From a checkpoint of a small contrastive audio-text model.
Model: mfcc input, encoder widths [128, 192, 288], text encoder width 192, text encoder norm rmsnorm, text encoder activation swiglu.
Rows from block 5 of the text encoder of a small contrastive audio-text model, named by matrix and row number. Rows with one number belong to one neuron. Each number is 500 + 50 x the weight over its row's rms, rounded and kept within 0 to 999. All counts start at 0. Numbers have three digits each.
After each neuron's rows are labels from the 100 texts, of 14848, where the neuron reaches its largest size: "fires on" is the input token at the peak. Only what is clearly more common there than usual is listed. The data: short read English sentences (LibriTTS-R).
# gate: MLP gate (text_encoder.blocks.5.mlp.gate.weight, 384x192), inputs 96-191
# fc1: MLP up (text_encoder.blocks.5.mlp.fc1.weight, 384x192), inputs 96-191
# fc2: MLP down (text_encoder.blocks.5.mlp.fc2.weight, 192x384, transposed), outputs 96-191

gate.49:463559535510468535515423424502513512489464483563510532586478496505454424405502556438523459425432491449627495498529484485519404612492654462468464488534593512506542523500516580464548424425538505470577567552475569533478577528530515578470476513451467538541490476584541598420568532454457548476
fc1.49:524517496481481499545501495528465486487518414445499453496564449447487445438543402585507655529580401530481562492503548452495558512475519516599529463466466509491506457557507425481490438499542498558387414499487438454622500500479453538606574541555561470547504550494482449594483466484487404490
fc2.49:552447504484524553530551462452460577482506523540418470389536568529530572500572533476576508552483499520421463489486508555511348480447605483471556476533467515509446476520464548476584412507414481499486452492514468509508468504511488507532481522470491541443522467604576503415489583480550451474
fires on: "says"

gate.155:487589516475467591488549483544463459565513490519512582354487441526561446524494605488534511475485454450563478495475433559520476513516524445551428504415561512456498569552490529578433530560506461502484554447531409508454491512445406535448546426527557561525589501508504546436542535541535422463
fc1.155:463543516453516458475420434626410413499464414426421558464564444550483548504519458574524517540457438494493387422433535481541507497531523465547539431493468538512520503507527500458521517530546492365498453476489475434544487514541482504524347551587390468460500601506469541470531531526454516464
fc2.155:401561425475477488459503517455566476494567487517504476445421310453448437484520493510532502514507528461537529537614552521566453599554519546514513448493523542356576503488510446475624556539541577476496573565428527516529545468548549500542480531438543467511509533453505483437590447628522474530
fires on: "'"

gate.152:509462403443388553488472509417537385475494498526524531528474423462530514477466566481484586487513423564528452518486532544457521516493522475496545497473462502489410503465505479520471466411393555492518524465459528478498622510627456460527405505540582459505483522471550493472483461510515481513
fc1.152:483529477501452442403479524506536463523595426489597532570555421484455520490518540416556558527552498511447465400444468462521457481519460414566516502416477527468477487530487520448598519501517542475563448470460485543556454460441546499384431539467471462532499550482462508547442503621457530506
fc2.152:501487443578489569465620559497611518418505450526436570504463439392535519455541484488595457578567488496504585494479519460577491484459550367638539506585494454433597546546485430452464553516469482522495426460470504546531498510438562498463534475479420482526494517524489489478524509507506525391
fires on: "i"

gate.303:551442468477426516530542495513460533449549501472548410515489488533509448538503582496514497510576428456448512488462543463452591546539593417554559558505452488492482595536500487498516467486520537516393546498496408472501566534473486503508455551585564487533461516472450506457548513478545460549
fc1.303:581520551519507473551493543472471505482445539572520491501511533512489387499505552509488488421423526520490480480564380499441471569407545552409474445418431473507436490443515562469487411460566578446493561504555590443475472531491548536543420516571485502577440562474530526523549497515540547531
fc2.303:459473515475477662480570505554505496493482448482565464430419474561456533405491488532495540524519464524443403566453505530557518430442504473419452518563592548475493495461446424493539514481494553496509503483516567516556473512469504519482472498511501635379489528535505443516461576453504453477
fires on: "see"; "the"

gate.271:543525469459443500579499574517548483500496469446584542449486540444450482506439536448486608492390415576549473469468503473511517499521443516562453484405454570487447417523499518460579472432535543595471530498588431570540389476461532485424432567530449490532508501573487488558465527551408563511
fc1.271:449512468511449545506501536537446476606521506523493551496501498466483452502491517499485561464529444472512534452512494419537533527564513462480440458430389494568519390511497578353561535478450464592463537510489565549477449391515618504466402563466474476415476457595481470560551480527451546512
fc2.271:460572417549517459467461552499461526545487492454595494435510484531495438479504463490514417428594426509505391425520465448458558576523454526581521520506425590509475517544401521516437420437557519455486432492502437440462489566413476541490530615511596476560503504474468629525537433520507545501
fires on: "he"; "your"; "you"

gate.34:492421444460501457557473524528615430467419560460535564569498497498477595509482531525497505438544500617450540569503405451527482501598531445532525524510460547509564525548560428518414522503587550558458447477569452536532499413614594495520573530529585429504480504514519512550374472484398521485
fc1.34:540375504601482525477546477536539483496552524435475528580550547539475600408449499489513504488518511553474432491466468451482499534504528523468463556562571429474387511521501449449480443405547513462520526477448536594571545522552399497523558503547455438579407599482506569491515499363449374535
fc2.34:503537594514453440387470518502529567540559459440497425494577552459518485606474474572475466547512554430531516416572528437477457551399488500488407469422540517528432448515514576455476558578456496439424508501400450424601559558521512547414527538588550474513498475480555544447485417480476416540
fires on: "did"; "not"; "be"

gate.322:561560452507420483533441542442606417507538407495533565492612499505539465507482494483523657476475596507493465466535466483466448507512500463558455622563503545499492427506580477603503536465500522521432462493487469471533615471479503561430531521515564507544515492583460556521427491562453476546
fc1.322:594546611530463472470560441514582441404403567473531507458460477523525448444531431448581606465485538579484520484539445518458484515416547380494474393515505469538571508443430403470490541616524440517441531497504436427527464428509474554468484555517445565552427445376453469433449587507474464572
fc2.322:490565489462424455481522397524496556512565528471443417562494422451527468461521454376500493442420465496480456432517499525435540455458540419460484443526530509533465439496472492471551595484455560538470525593523504508542489485498569474475472386538490437502562505476512404481526474491527562508
fires on: "he"

gate.174:612493541428556548440499543644388517547467432457507498516496481543528478531536475458542516508485538501481505451547471497644529472378444509433489490436505550571441559510526531527573505468513462455477505427473540468448570510515540523395493573514534514431560541488514462465491554487510479486
fc1.174:463478506542517493428468505581376529553484468542465509429565528468524527509491377531435525614466567512520432452479452504509478544608575578450493538491543516468559509461451489542548525412491415506474484513520562495486552488457535518467484589569496458497449518556485497490447457520456551547
fc2.174:405524486474578473467434641500487487420528454464501498442488423490466564514417513514533487552499474461522444444593543457551547534399525548538423548466375501547487516537445557444487519433474470478557497508454448551454502488427577483408519435457537502445513487564531558416591453533597535484
fires on: "the"

gate.87:532487443443486423481427477505580416590477462590473476492461551524471518472484542517502511476469450572493547485508487534570534507543488520450450472489516596463516521400462428602467506530572484413475569414550444533520447490604555505554465399452515492452459506569548518554470543485450495456
fc1.87:536592437513525521457521527526508472483478490509484559480495514496490529497492409561481433537485493560438589498497515519579577462416568483482503512558571471499512503524503516605490505558510557474519541581562451484533442535530536475644479517565475538513550475470519568508474537475450521500
fc2.87:511458588566427562451510547500508510559632514551496500517475486470515441447564498487494501529522506525480591588484412583518485505452456484518470491570568503528558533468531428545543542467482492483538540449500547552516467468503477492537456418468564503353473524495568450527430541618502420465
fires on: "who"

gate.247:552490409491493508419452511511511479449516564507558435525526532452465468512456522489509444535441543513515568516588542451524495543472476453462451420567547517529438482535467536436594499479482501478640574536486487551440507470525507485496518379620482549491399490526483415485486560582466473527
fc1.247:516613578516511494502528521488454471509467535415537501426573464518476450533525350473519443488499409480497446459490507481453423544431515529586529476452449491511478543473513511545560506495565516510422404516496450426543454465557511500521576494578468532515468513475458532544447486434467528451
fc2.247:571537472512438503584586451419444593489525455542418439493518510481526465464560387483528612552450399431521468532538472498565452472488497579498516454503484507513583488495394506408414496469473593499406542529440492527511448538536502494474456466514562451509502494655529408459514545445515551535
fires on: "can't"; "told"; "felt"

gate.15:507392538471475513518551369439470460530515494566511554511504476477564484443415549591493554454550461507517477520549536480592407496569488448597473369418546623444539455562524504507495437522569515495427447479512427463451612525538473413444399520650562491548470461529503558490526472522450509478
fc1.15:497604449510457452519428492447387448435429479530455562534547488382452550521485473439456520459603501515487419466440547491471455505508482570521489545487490460505548517592555590650433437484454484571391541528448432552548451508507520586437537430460419521467568483464384624522492465555488561527
fc2.15:504551499482568506459568409560531440491481573426432526437478487388548460626524547457413527535472537523563478439482545530495431541457543526586443547463578523485474516534463469549548504472499477506561496427416525481490473353480472455515498507619540469476529535477527463505477472568503447528
fires on: "i"; "the"

gate.138:493501413440502539496516609599454449455489467447551466519543543420455502453506460524540589441500482524536559416501381537446533456544481497513521512593549608577462568549477457510471442443529423515466441533493614550564574586474634513486590469482510581534552512460554555493493448516506486472
fc1.138:508536545473408511441534388550464502438442565552496480564496548514491491484498395486462491463497477466527483438521455508479488507516523559427456523444513483495537603486528491616489509497482577419536535456439490473533517436535443457544566440545512494539496472352511500511405489473537452634
fc2.138:484450409549459472538420487488464449530553540537447445437515448489517493540462533455522549424506607476541498509479450585570498562464509540480434517574548547518512522486498565537482509463471448503531479562508600533416593538559521548545526425473479527466539490458605486439609464600593467549
fires on: "said"

gate.71:498520487554471634469514466447550595489598537567506458525536466631471492494498554486478390454566480480499488569503520495547409476474513445425537471556468513391606563541533528548516487551454511524445536465483418574464539555489512600474380523473507540480519484575553524495505477531520459480
fc1.71:466495505428452547498533437518575580501466448524471490460543516555459542482493453548523459419631444456438498620502448482474561485510494537421535536533481566452547536454516528576468467549490493467475510532470499448495465569545464486488489598522579505493528455455455524460513547552504493496
fc2.71:448546405531545460532458532559506524473488501523507548496549569548542511504486390512590515403501401555460420448509451478388482550547506508594492512508348579528498497553465493560495409511560537520504475473482441444535494547455502547520505585459533427542494496493540595521523427494499553463
fires on: "the"

gate.78:579429452479443445533546481485536545496504475453483512480443524520530391522529551458519514531526461525466599467507560556486509502421561486464418501459531592549570434446506406451569534447561513439515432483633460418555473536452379511569470536574527492557490482394479468543545504459461432445
fc1.78:578503629470508597550477429449507483527425361549472435380546492473413490487502509615478523506535469519445432495505510436447608492463480471486494459491500468547458553452554589482493464483496563432480502459443416481555388433443475583459446459556484555504521469455510376507495544499494480495
fc2.78:513517575468504543490526543489436469622423465446363524433528505528500580467535534615491548517484556528541508567488436465472554526462528499499467561495508572521445529539509492505462476440482438482402437551477578470610473492498580444466558578549488622551610538458480449502515503406463458475
fires on: "the"; "said"

gate.150:551451509480503483516469536467500480487488456595505547508480595454490505476430513555436626532429499526457481587516497491478476461603403553485438440473579491488476547485455529531447472435498573590512490403485483483555524435484403492450447587485485438468486510499491498607607536509458386563
fc1.150:458509444504456404480416377460445466509616438479541494514609586428491499538507447544552456516578535543458490644441429465491506536500470465477481458544484540505480491530567606516402538424467522461596503535441463516507459515416538451415491483517415495529432554504397511411501494477469494487
fc2.150:576515496469498622433486452478560538480472504498456472497518499542500558525473548446406526452505514532402469524389614483558556538497522505461424529472516439611528537471465434547592546490533444453515506478588545495502504470471442430487552536609589479515562527452494492486473618494464541505
fires on: "i"

gate.220:501499357451472473502563451494515559489570467493543395435425522565500470432485515529509555536570509411470441536489485529439518481507520576533599455428544546513568588529427434527415440403534536419526477452430406415527468538535530508523441428546585541487509519496491552522496485473525437474
fc1.220:575490469527529511486462501477413510483553549496550444486568568506523580478454500495540524578485564656434496573548546510528569394500579544366531598502459613559557527508508480423569504498560446477514535482591415541474457506472500505486513511523479472476554522515496426526390560448462473496
fc2.220:522573473475478550531574561356568537419538491466472469506475474458496395491491486474497438444442517441453531474482488487484452479426592438502456497514529480494559521468451494427599554392489530503574524480501618569515492497490458545531498478499601443498503493558516505565469475469385448453
fires on: "will"; "went"

gate.156:490491457466469534468529587401560481470532407510552523580511466477447498535482477503553552488539421517434512439573508511490480462460447435476483559440496612500529553516481469500471404509545530449544418504516483482519456605485502442589512563461505527562478505478474603452490583492507545397
fc1.156:465521488511474525578504532476558475403501390549577570488528442448496476471535507436548544394543418444408497520400530481471525561509505517550463495413499504537507434496581470542503529416439460501523452424441446426535458507521449508539482520532527538515488479496424524439493458521482546494
fc2.156:529517499518474524411509495504379473554488403443521563477486462489477531578498576507524514605538593536505474501571493472579556491487502472535551618471477474414403565568485495566471488500507551543481437456415385456459481517490467504414618499475482517566548450421487559550499502472479570440
fires on: "i"; "to"

gate.158:517474466547545498505477500407488467465598537492548502514574487544479435504491495477587543529444426511476499404504576553520631592467474481494449407516516522517607556445533457412553409513536391531570472458435534555468520485491544459483458520453508505496500511476457585453512459525482535525
fc1.158:479555477544544465523489478520436475450579492570468439422443564418555499466516561495495493484492515556466536503478546492442413439527484533476564442491540522546466556534453533551480519487498522520394453463451482539556414458529646579420558465574541589619546505632524524493611509407530513495
fc2.158:465498513507488462560485541476525469567543534520529584467424470427491652461486563559442515547548507488538500635482493568494461428470426470516445563499476499510436361489542498461475467559412532489518564601582509532484543554441474495610467453512535567542455497504529531514582452544512538392
fires on: "know"; "not"

gate.245:444606501462545511537486479510479472477521474513500535488475428487503388449416624451481580435538491501413456503440498454516425506472559507627469470427450547442453500401533522455536491476415547494513466440468393540522501530498486485487544457455446465436429566459451419465598501507385569468
fc1.245:519556538482444586446474464489475542499476524568461486517430513427497457535463405527380448482435490568480502462508517524619404478517501520517503547506453407495537487510487556494576554475473545513468534464383532580518473509457384553484459597632585491432430507420468435561459476591421412505
fc2.245:553474436484535464442424486457524456473490530480480496475385582494546399604480448478496514547430478473485470499493540573461442479509506554598533418502558532578548489540440556539607478430563604479528490543515525498476483406456493493448411478551532483426501525461545586576444485503567447619
fires on: "he"

gate.182:502500486540508503563568581462545529451542483480576510572506496422460477528531528479541494521503430579355492471464430570458591436559558427514493537494455482371524471434539398539519488509497551533584523534558559551565459509527524481480562482472446572549547465458498516483415508497452582427
fc1.182:458475497467495560579590521466602475488572471518554590431517454436549483433420634604517495407549529540499468581414441482473418463443382448494494542374463501426468480498513460507590487474544424495542586475498495510501483459601433520491547519481466477550489565433521512519549484543505530525
fc2.182:563468530554591503540478557450503479475420559454509515511509527384534504576484422478520580547469589560622526531397498472455622527598546505578553491529471369494486412547360502514528518436518517551450535372424462551498551484426451496502610512584502495459510468475427583563489509539440507469
fires on: "it"; "you"; "we"; "the"

gate.208:567449503568504507415487645496567521513510562469464496550446560569548499509475568536487454547537503506509522586515453463349499522511461616435515382502520436605447466521428429566488447554483504459508541568488571496515540407497424480528448523552454501494501492535612428521506578526444504454
fc1.208:513497487507552541481457450450492461444478539486457523601519531521457499461539369523526518541491490433495638519484517454470456499568508430560489467456532500700503586506482462524541568532514438524494487540520571501448453447513483470526564469508538521516520549487390509459463467525529452542
fc2.208:435512458507459475456417469563463484508339549513494594518499515544547533542533434561587554541574422471463456523524528479383517564456549577556527527478414492484486530507515518629505441505515586431488471496487502467488511566471489562636492540423533565519434545500460582554521540475514523503
fires on: "the"; "to"

gate.25:574464481476472468420600614466546590482426536510526569474475462475530529566487590541540528449539482488588445605567487537545508477392499509578501537574439562584463556456486494493513492519466419434603522437575414428460416538457379562608582533403578558533528464439469477575500616482534471430
fc1.25:486588393529481492410494518511481546502638512483449543470610434450482578477496485479501531456597500451481553537536520556615557508568423465541501499483532490502516485511489483480449524548428505551533470488457544483464503545532575437431530518489556613461508541456518400540528556534548394390
fc2.25:518568486472552487508502551471576609558476485501526501561466444487530464495534436398467449430458508476420518433468436409450491457511499457559487494525524558514513516629537474495529537516556531486611444521545498445474487468416431581471600580515528518535493480453490541586445413531410497464
fires on: "what's"; "what"; "let's"; "why"

gate.181:437525486468497482529480540554517401482586508469533460538557458467505450493405575465459521427460488485511494434474495500511582467494435466514511578406448563550526574548513353490522494445535557464563537473422514546488476539512481493459497475481571456549527478410466470593383488497476556489
fc1.181:493448538441591430524390498573482504461443566478552511498500527490470466468532488545500467407526443484492582448396541480447545546546545567490547541402381387539510431484437547395500592525550420493517499510552552497429496495540589497528369562511513477480446575512486490538451521451479551427
fc2.181:557511529497466469501486502530530511453426434596433488534513507527627470459495474516432477506470519545506400483511507543495430577541453552448508438434483550610602484505523506505544483471452527423556494525605473500479460451451487508596497425522481476413465460643489448498458517531555501644
fires on: "he"; "be"; "did"

gate.74:498494565483501552582451461561483468453526536470515491524481567556505509500521353521458489566505500444494485494534602513418457490479407574531473482443421389529513593531593501418483461528501564527418411522474550419428521543520591439476476504510571528530458522500458415514413524464545502497
fc1.74:525551453479534546383458489544529514539474539540533613419473502469525554506500490471501517498444416592524495500492528460452431515617476543531510432536566471515500467532431528503545439537478598569468501466622411442512544482435412525532484549515551528547468567578449476583542455553490538603
fc2.74:448515447497511501517414503565481445491512454392575473566488446557548483512513496408486558579445511512501517479558526553456450520532505554492585567467488439415440471420482569543541525532570463476520494470440478497475604615590441515562526523505544552571416586436450509506496476516496474485
fires on: "he"

gate.159:458459483501502478409592501574573445479454519456512542584568464475468518491508464394401553488450425554531511522484485533538426444572411519379508548372588502550502597555411458447548474477537551579487518489484501514555529470456500441511513538490547521543440525428358475540495451519547509554
fc1.159:552432580544399460420506434572491502467489458501449429533520500546543524535498445439506506603534407537547417432414437549429373511540487606452556529407546507536524511481495486479555449569523522508472431466553513499505536467536429551571517537521515493387453511497404515519504485589604466614
fc2.159:346513588467504512564528473514501523515512503555494546514470425496443480455502498578457475409535463462519471541518445545456485469444577475412483571458449452412449444475532461564424585582569532427414614486427452579525506534528587464459463499478543527505464573559553542425456422476392545526
fires on: "the"

gate.310:497517534479447598510517513434541584540479468599566535528489496518521479457476542528499434427554480588409502553509520438482457495426502484524543469489481528405537496492559456570500493562430581505578471470497404528523433537496480558483531595528486510539555386468489523494499491481444537475
fc1.310:519457472509505540501536465485558522467483487581562511520455456577437528442512473518525469442537417454499514562435450463489450485523446519399520468454532541398446563506523510537537525491521548504462539384484401493466519594536476543463522610518570439530442432392414545508456490526449533491
fc2.310:553459560521565439454454533590499456554424539448511547469552546413540484538572400487576517588551435599533540535472453484463523509550568537593534587480427456535444476529494489570486453483556552477434452443534414497478502469428533550525539635494452452490497507465452596529499497483516498455
fires on: "the"

gate.22:504484525446470468440477510476385429524454466502473572530554497427512556488462473452518587519514554519354437521487545445507597510441543520438543543489475491545573464505576479468444459391611420453512564459497410505566507465532561442493470464450497567457407511552466539447541586468520542532
fc1.22:476498500505554505541416513447493452599435416544503493495485532546457336468444432469491513437470426475526475565417425503548451486569501567518514474496565585539465466478408579494483499525506536534452465501499369440559445503512479536454507582571440534499443513613533624395519485484507466563
fc2.22:425449455539498533534571520444554541572552487487442461531529545521612445510506571473476494462501531479508457425548488500558498541543452391436524426486549587506568545549496502467505442449482532521557410502543499516492435479410421496547462518460486491491563451479554436568559593650582429597
fires on: "<end>"

gate.192:519444562590491477605532537443547475472565483500518518476573536551459551514508436508494493503487489562535511524512483497408423448425503534501510466545623516560463562486505424495492472459525545434498579586508432582555519538388443490533477396478451530475593507548536573637545520578484507594
fc1.192:508539455481595435469517433496451459501484477444423486444584595471516552482483450541507572504547468527472494530510526388549455496548501440507460560466462518524472450515512385566440524480547506522461498520614565461500416451475637481530605547511485508435505472543451566488369472553495502461
fc2.192:498579457524568475476539439528603542537547582501422481540461537477540419469507429508551508478491504400502529550484495523468474538471559573571436486596433484520528509437472547518441528685497435471440581518453527489491548468593447504463472514491500442496529553480519484480565421479542486513
fires on: "we"; "you"

gate.260:489555458489521528508508549508508422534564549542482569501503386520508563430514568503567512464492520512388533527513479459539579468493521455512499556431482494427474415471565462542431494575543520477624502541507356531564441511505523530467468378431554600528496436482458531460580537470454580404
fc1.260:538502649501507591564518389565590555497446529575530554543482505568440564496543480496508477490442446433536518489481539519470434511517412514479494416530579609589456489532522460600491564529487427531429485531525647475475528570501465490460476544519482479535541384495506418484530432465417504443
fc2.260:531537457573470425439474528503513494425583461504477499555484510579548508484572468457544493490530432499537492564506483506515350441473504551573542550473497520593572508459419469409526430488491557501522536536582616574551558460538473533524525505465547581516522557547456518508463533504511500471
fires on: "did"; "the"; "we"

gate.89:411535421543541563359463532469577508452540549507541579528506476507535507402456555536552523502497502595453495438458505521502504449434503406505471506516383571469594513517583469553541524593560555461615504472545482563531542591463571499609461487470509525510457517500537505445467481489548509471
fc1.89:452517487447547450523533565500466491498478511459464496589566454472489583518530557525585510463455530578494542323433535510469629522474605499413496560531503546535486483461528454452473459517518552445492508524538523514440486525542610443642485434447540575521537519465561569497570464398469494485
fc2.89:433468580438432515507459462530509533562424563506505533547448453558487547448539493481469456551476478435504493518470517524416524510540574573502548518482488356487543455498496551524467598604480484500466577456411529568468538496531502488432430476560466404497441515488523520500462423458463482506
fires on: "the"

gate.223:433561484524490486609573571473515463460461438536548425486459517541491380445518526497445493452487516545508506662515472471461508476588496458567485509423523530454439489479493503560443474468548508616488542515439483492460594544441497553329593549495492502495568478416540571487590542483460519551
fc1.223:464525531609504536495490589451508528489539479464578496481539537549542492429523513458491366372534433499499424517456462543502452562521437533537466471585539526486413514520462478537530510464461541594526457562469524546428458508574503531526457570517505575461562500448424618479478462478523554513
fc2.223:476537555509517483431398503510533519528413397445496501396455490526455503511490425585550540554507452547473474523459381468490501455451477524538496530488359494470454447492517463578544452462518461444443543465477451510532478505445540564519538522452454573514495492494483546436442514468513603460
fires on: "my"

gate.267:481439392587570499458496571374456558462586440520612495529489480525561517515487491488503437529520514547426513499439485479577426518528393540516586477439501484486515534570516447540500395427524533516496526446592517491494485586518383399483590535500557498525460512499432513584516520446458581536
fc1.267:501547506518445571527556476439535475529557570553593431507492484492451475478580478492548455573510517558401445477473418435454431446452516484519470478495449557474483509448546430543500490565564543581469447574542439502509608587478473586456486590468455459556484408497462542430557446566507537450
fc2.267:441506522506569472430555492405507469571586514446497492487542513446489610479532563511490493531583500513480529530544508508597541503566530428477551484450538483444537530481508493402565557503470443596514542514505488513437509468489545450432511435507561558491482486576495449614492456464490551431
fires on: "<end>"

gate.338:546442517535463519528563542442566414501511495512518516459475448490546490434426608573482486529427402510493505588532551474512449514389486476494495446503496553535463557485484562508533484503478475535631518501559502646493429557520450520520540361407473552403532516471605453433498505481437532546
fc1.338:560529489574505427543543496455450358524388551595517453509476495528511556521417543469502596528503516535468456480436426548530559447545482483578545559423535478516433419503435579523493475435546517450421529537486443499565434422500476462477517483486490527560530451545513480486467502492524532464
fc2.338:444538505538588584629457496416438561491541561440432475483531490491509454525489534485583574431587515456492516508438471496480574590526523526446515469547476489456578396517458516489507632502509607505439449520496621588474532475524516432571442529438554438527479528532563434474597554510414513515
fires on: "matter"

gate.295:513492532506473470467515567563503486446555463432506454564544461494548397470516536510594531468484468438456468522481447586466510478497312555551534508499516504500469448441510444564383458461497521521517367548537514585526495593531524498540512483461518488448494548486499505493499500540460530490
fc1.295:468533451489531495558572493399564591411523502494477477449476460508448486493449538534420481531569378540482497504539559487405580441515458443495545484485579532506515524551586470495558488452446367481493462460573428433477526549402482492544474434489442531498463446516415463593486463589543454453
fc2.295:454473468524537567521594529536485585475559481595515528478502450484469475462494546506442502435489506510438529482574514425439524504474502415533461486499614405487499450517478560519475524625447529534582529547339526524464473566456514552441551475513562483617579472498522566530522475496420555551
fires on: "said"

gate.330:580423603488366538358522474545454502499427556522562454505501475486534473547512461475504496498461468507500530435480537485490545476419482484538484548475395497560441547580512529479606501508495491447509478537475504494470465543509545545425530480586486491542511447362504455461380505431493585497
fc1.330:519542485482503522488480473464508579456512482447452490491538538516538557511478494516557481526505514576440513539579548461489405513525513512534508526522473435499531556552454614486463462462541590493439521475472395539516479462419411508515604496500550492508511447513456577568514562510548533501
fc2.330:533479584460414515503519468524517459422459476403464471496579548497446536410596423561517475513513429561509491587436542556411471457475543535488558551473453491447450421466485496512512462579488474427418528520473493510576472465587529491533520542558421510538494594465496505450429497395500591440
fires on: "see"

gate.243:506509562520514527529342508601409486481486453469484482477488431520555424445567476545422546557524426446452531455468518468480514537528401618650523561555455501555514405523475497424522538488514418549434490442447456530508493545545515502481482497503503525413407513544517410564563467506418461484
fc1.243:452428489522509485411527473537521476497323512570466451510551493534425569514483395556400460574419484588514511468530519516462547402526468549442512517561544470555573504444509525546470446502477498429563527503551484510483598440458468454575525491565527509440461509448575450392472470501552420514
fc2.243:589450474544508522464505464404476551605493553513416554533503574491540510540525530451511425535565523520484504578462518449555459527442540478534520543531543493502509525518542553642479506510452532581440526469489454527483490517559437552518550512558501485559545451467541490540450529478499460470
fires on: "he"

gate.319:461505498545524505452477546444400507481566372520562540490543580519523535509500485475534452574438471514371496467587485525395478536427480583540481575466337526506443553597479486551394479454502539476472473476483468530530509558593539472478530451465521551501515608520565502490468441438510480484
fc1.319:441515517515538453396507482503485461507480463477568476535454449479481568529446378504450546525508534498519448588460458504457401538552462584579446553424476493511464532596512644495450469560497508525435466526495498525552502394502520535407476512480534535499548467510512560443468532513534560523
fc2.319:550397458458497600419507595582521422490473476487460466433540517459468491532480522531409485492473504619561496452603445475419531537471466514535436460481495654462525549499505468535495550493489420432550524429602396420485502540451426560538553547473437522543430495449416545479492495557418505446
fires on: "i"

gate.19:505541558506518563541463558574536478487474493469561420486571378389467470546508476459499561485506542545532542455527618451569525487594529431476496492479495533461559559523552400497496440473540538414592509545421577541486520571579520538574587411483532543469494506511416480409515474429430529445
fc1.19:484479597491561495603464455572540482505475522515433565521524517486489578496412443571421562462508494499493541511542452527567553530452516476507471640534390476480602440508539458515489623569457605530409555500490576543439559549540494506525503457578430453521462550502511401440474423535527482483
fc2.19:468444486431484456495447454515481555569504519504464410445510518534433498511567550566459466481534564519383459487420546466496524562472480571476504478486435464467553490441559596452417510488553587485463595381575453448548493450431439492512417473520463413531370580562580503569421495444409439465
fires on: "<end>"

gate.203:484496534449442444430531534615453476473502463526529492473465529499459504494464484412452620465597492473572589545503470486411534560575575553558537589550560528503506580451523507498535493534493531474472502579560563493417564565511499514494579584423573549481569463490451474468500504484575505429
fc1.203:531435495521528485609553422543557529608515481570437475500462481550446490481513528437500565379465517554571492480500522576530402565576515470414497427505498493509581429477519514561539530460498538568454497494425512511461489554432474440553440560505544496455432505507550468463528518511533510533
fc2.203:458525549531453475611504473513433465513449566521439448439519537419488518558487508518566512503463526417601450513477465512490459441591546575464506496471504416532447461498490457536519525444559485564419544510479534572522576464602549497452469479477461438605530534577560507468503481551539503538
fires on: "what's"; "was"; "with"

gate.129:548556541525463505566556510597432421509503461408593529500490473443510554522448526546488596514495483507490490553535561447531558570461431502569436608420453549548505554570593474477550440408493591423463515391428555468577438485490429444530557456501558491462481593463482447577476557447454566538
fc1.129:545506392528466466376419436438460521492528553590484373527538423557550589535576522443504387567542555503525423483520445566471371480525532499386481462526557508489478597498451621539499482520529484548453526542511614526523515547549480524442513504476472484519425530456394499523495536471535490561
fc2.129:450520494451412549531515460431515564523559566561450480517523487565510411543559491438477475464443559472505519482512532533407410607473539463594470404554514487425589487459353474513543555529485493584544513531535593584555505444486542523503524458527487448527513525496507396461515422484570593553
fires on: "<end>"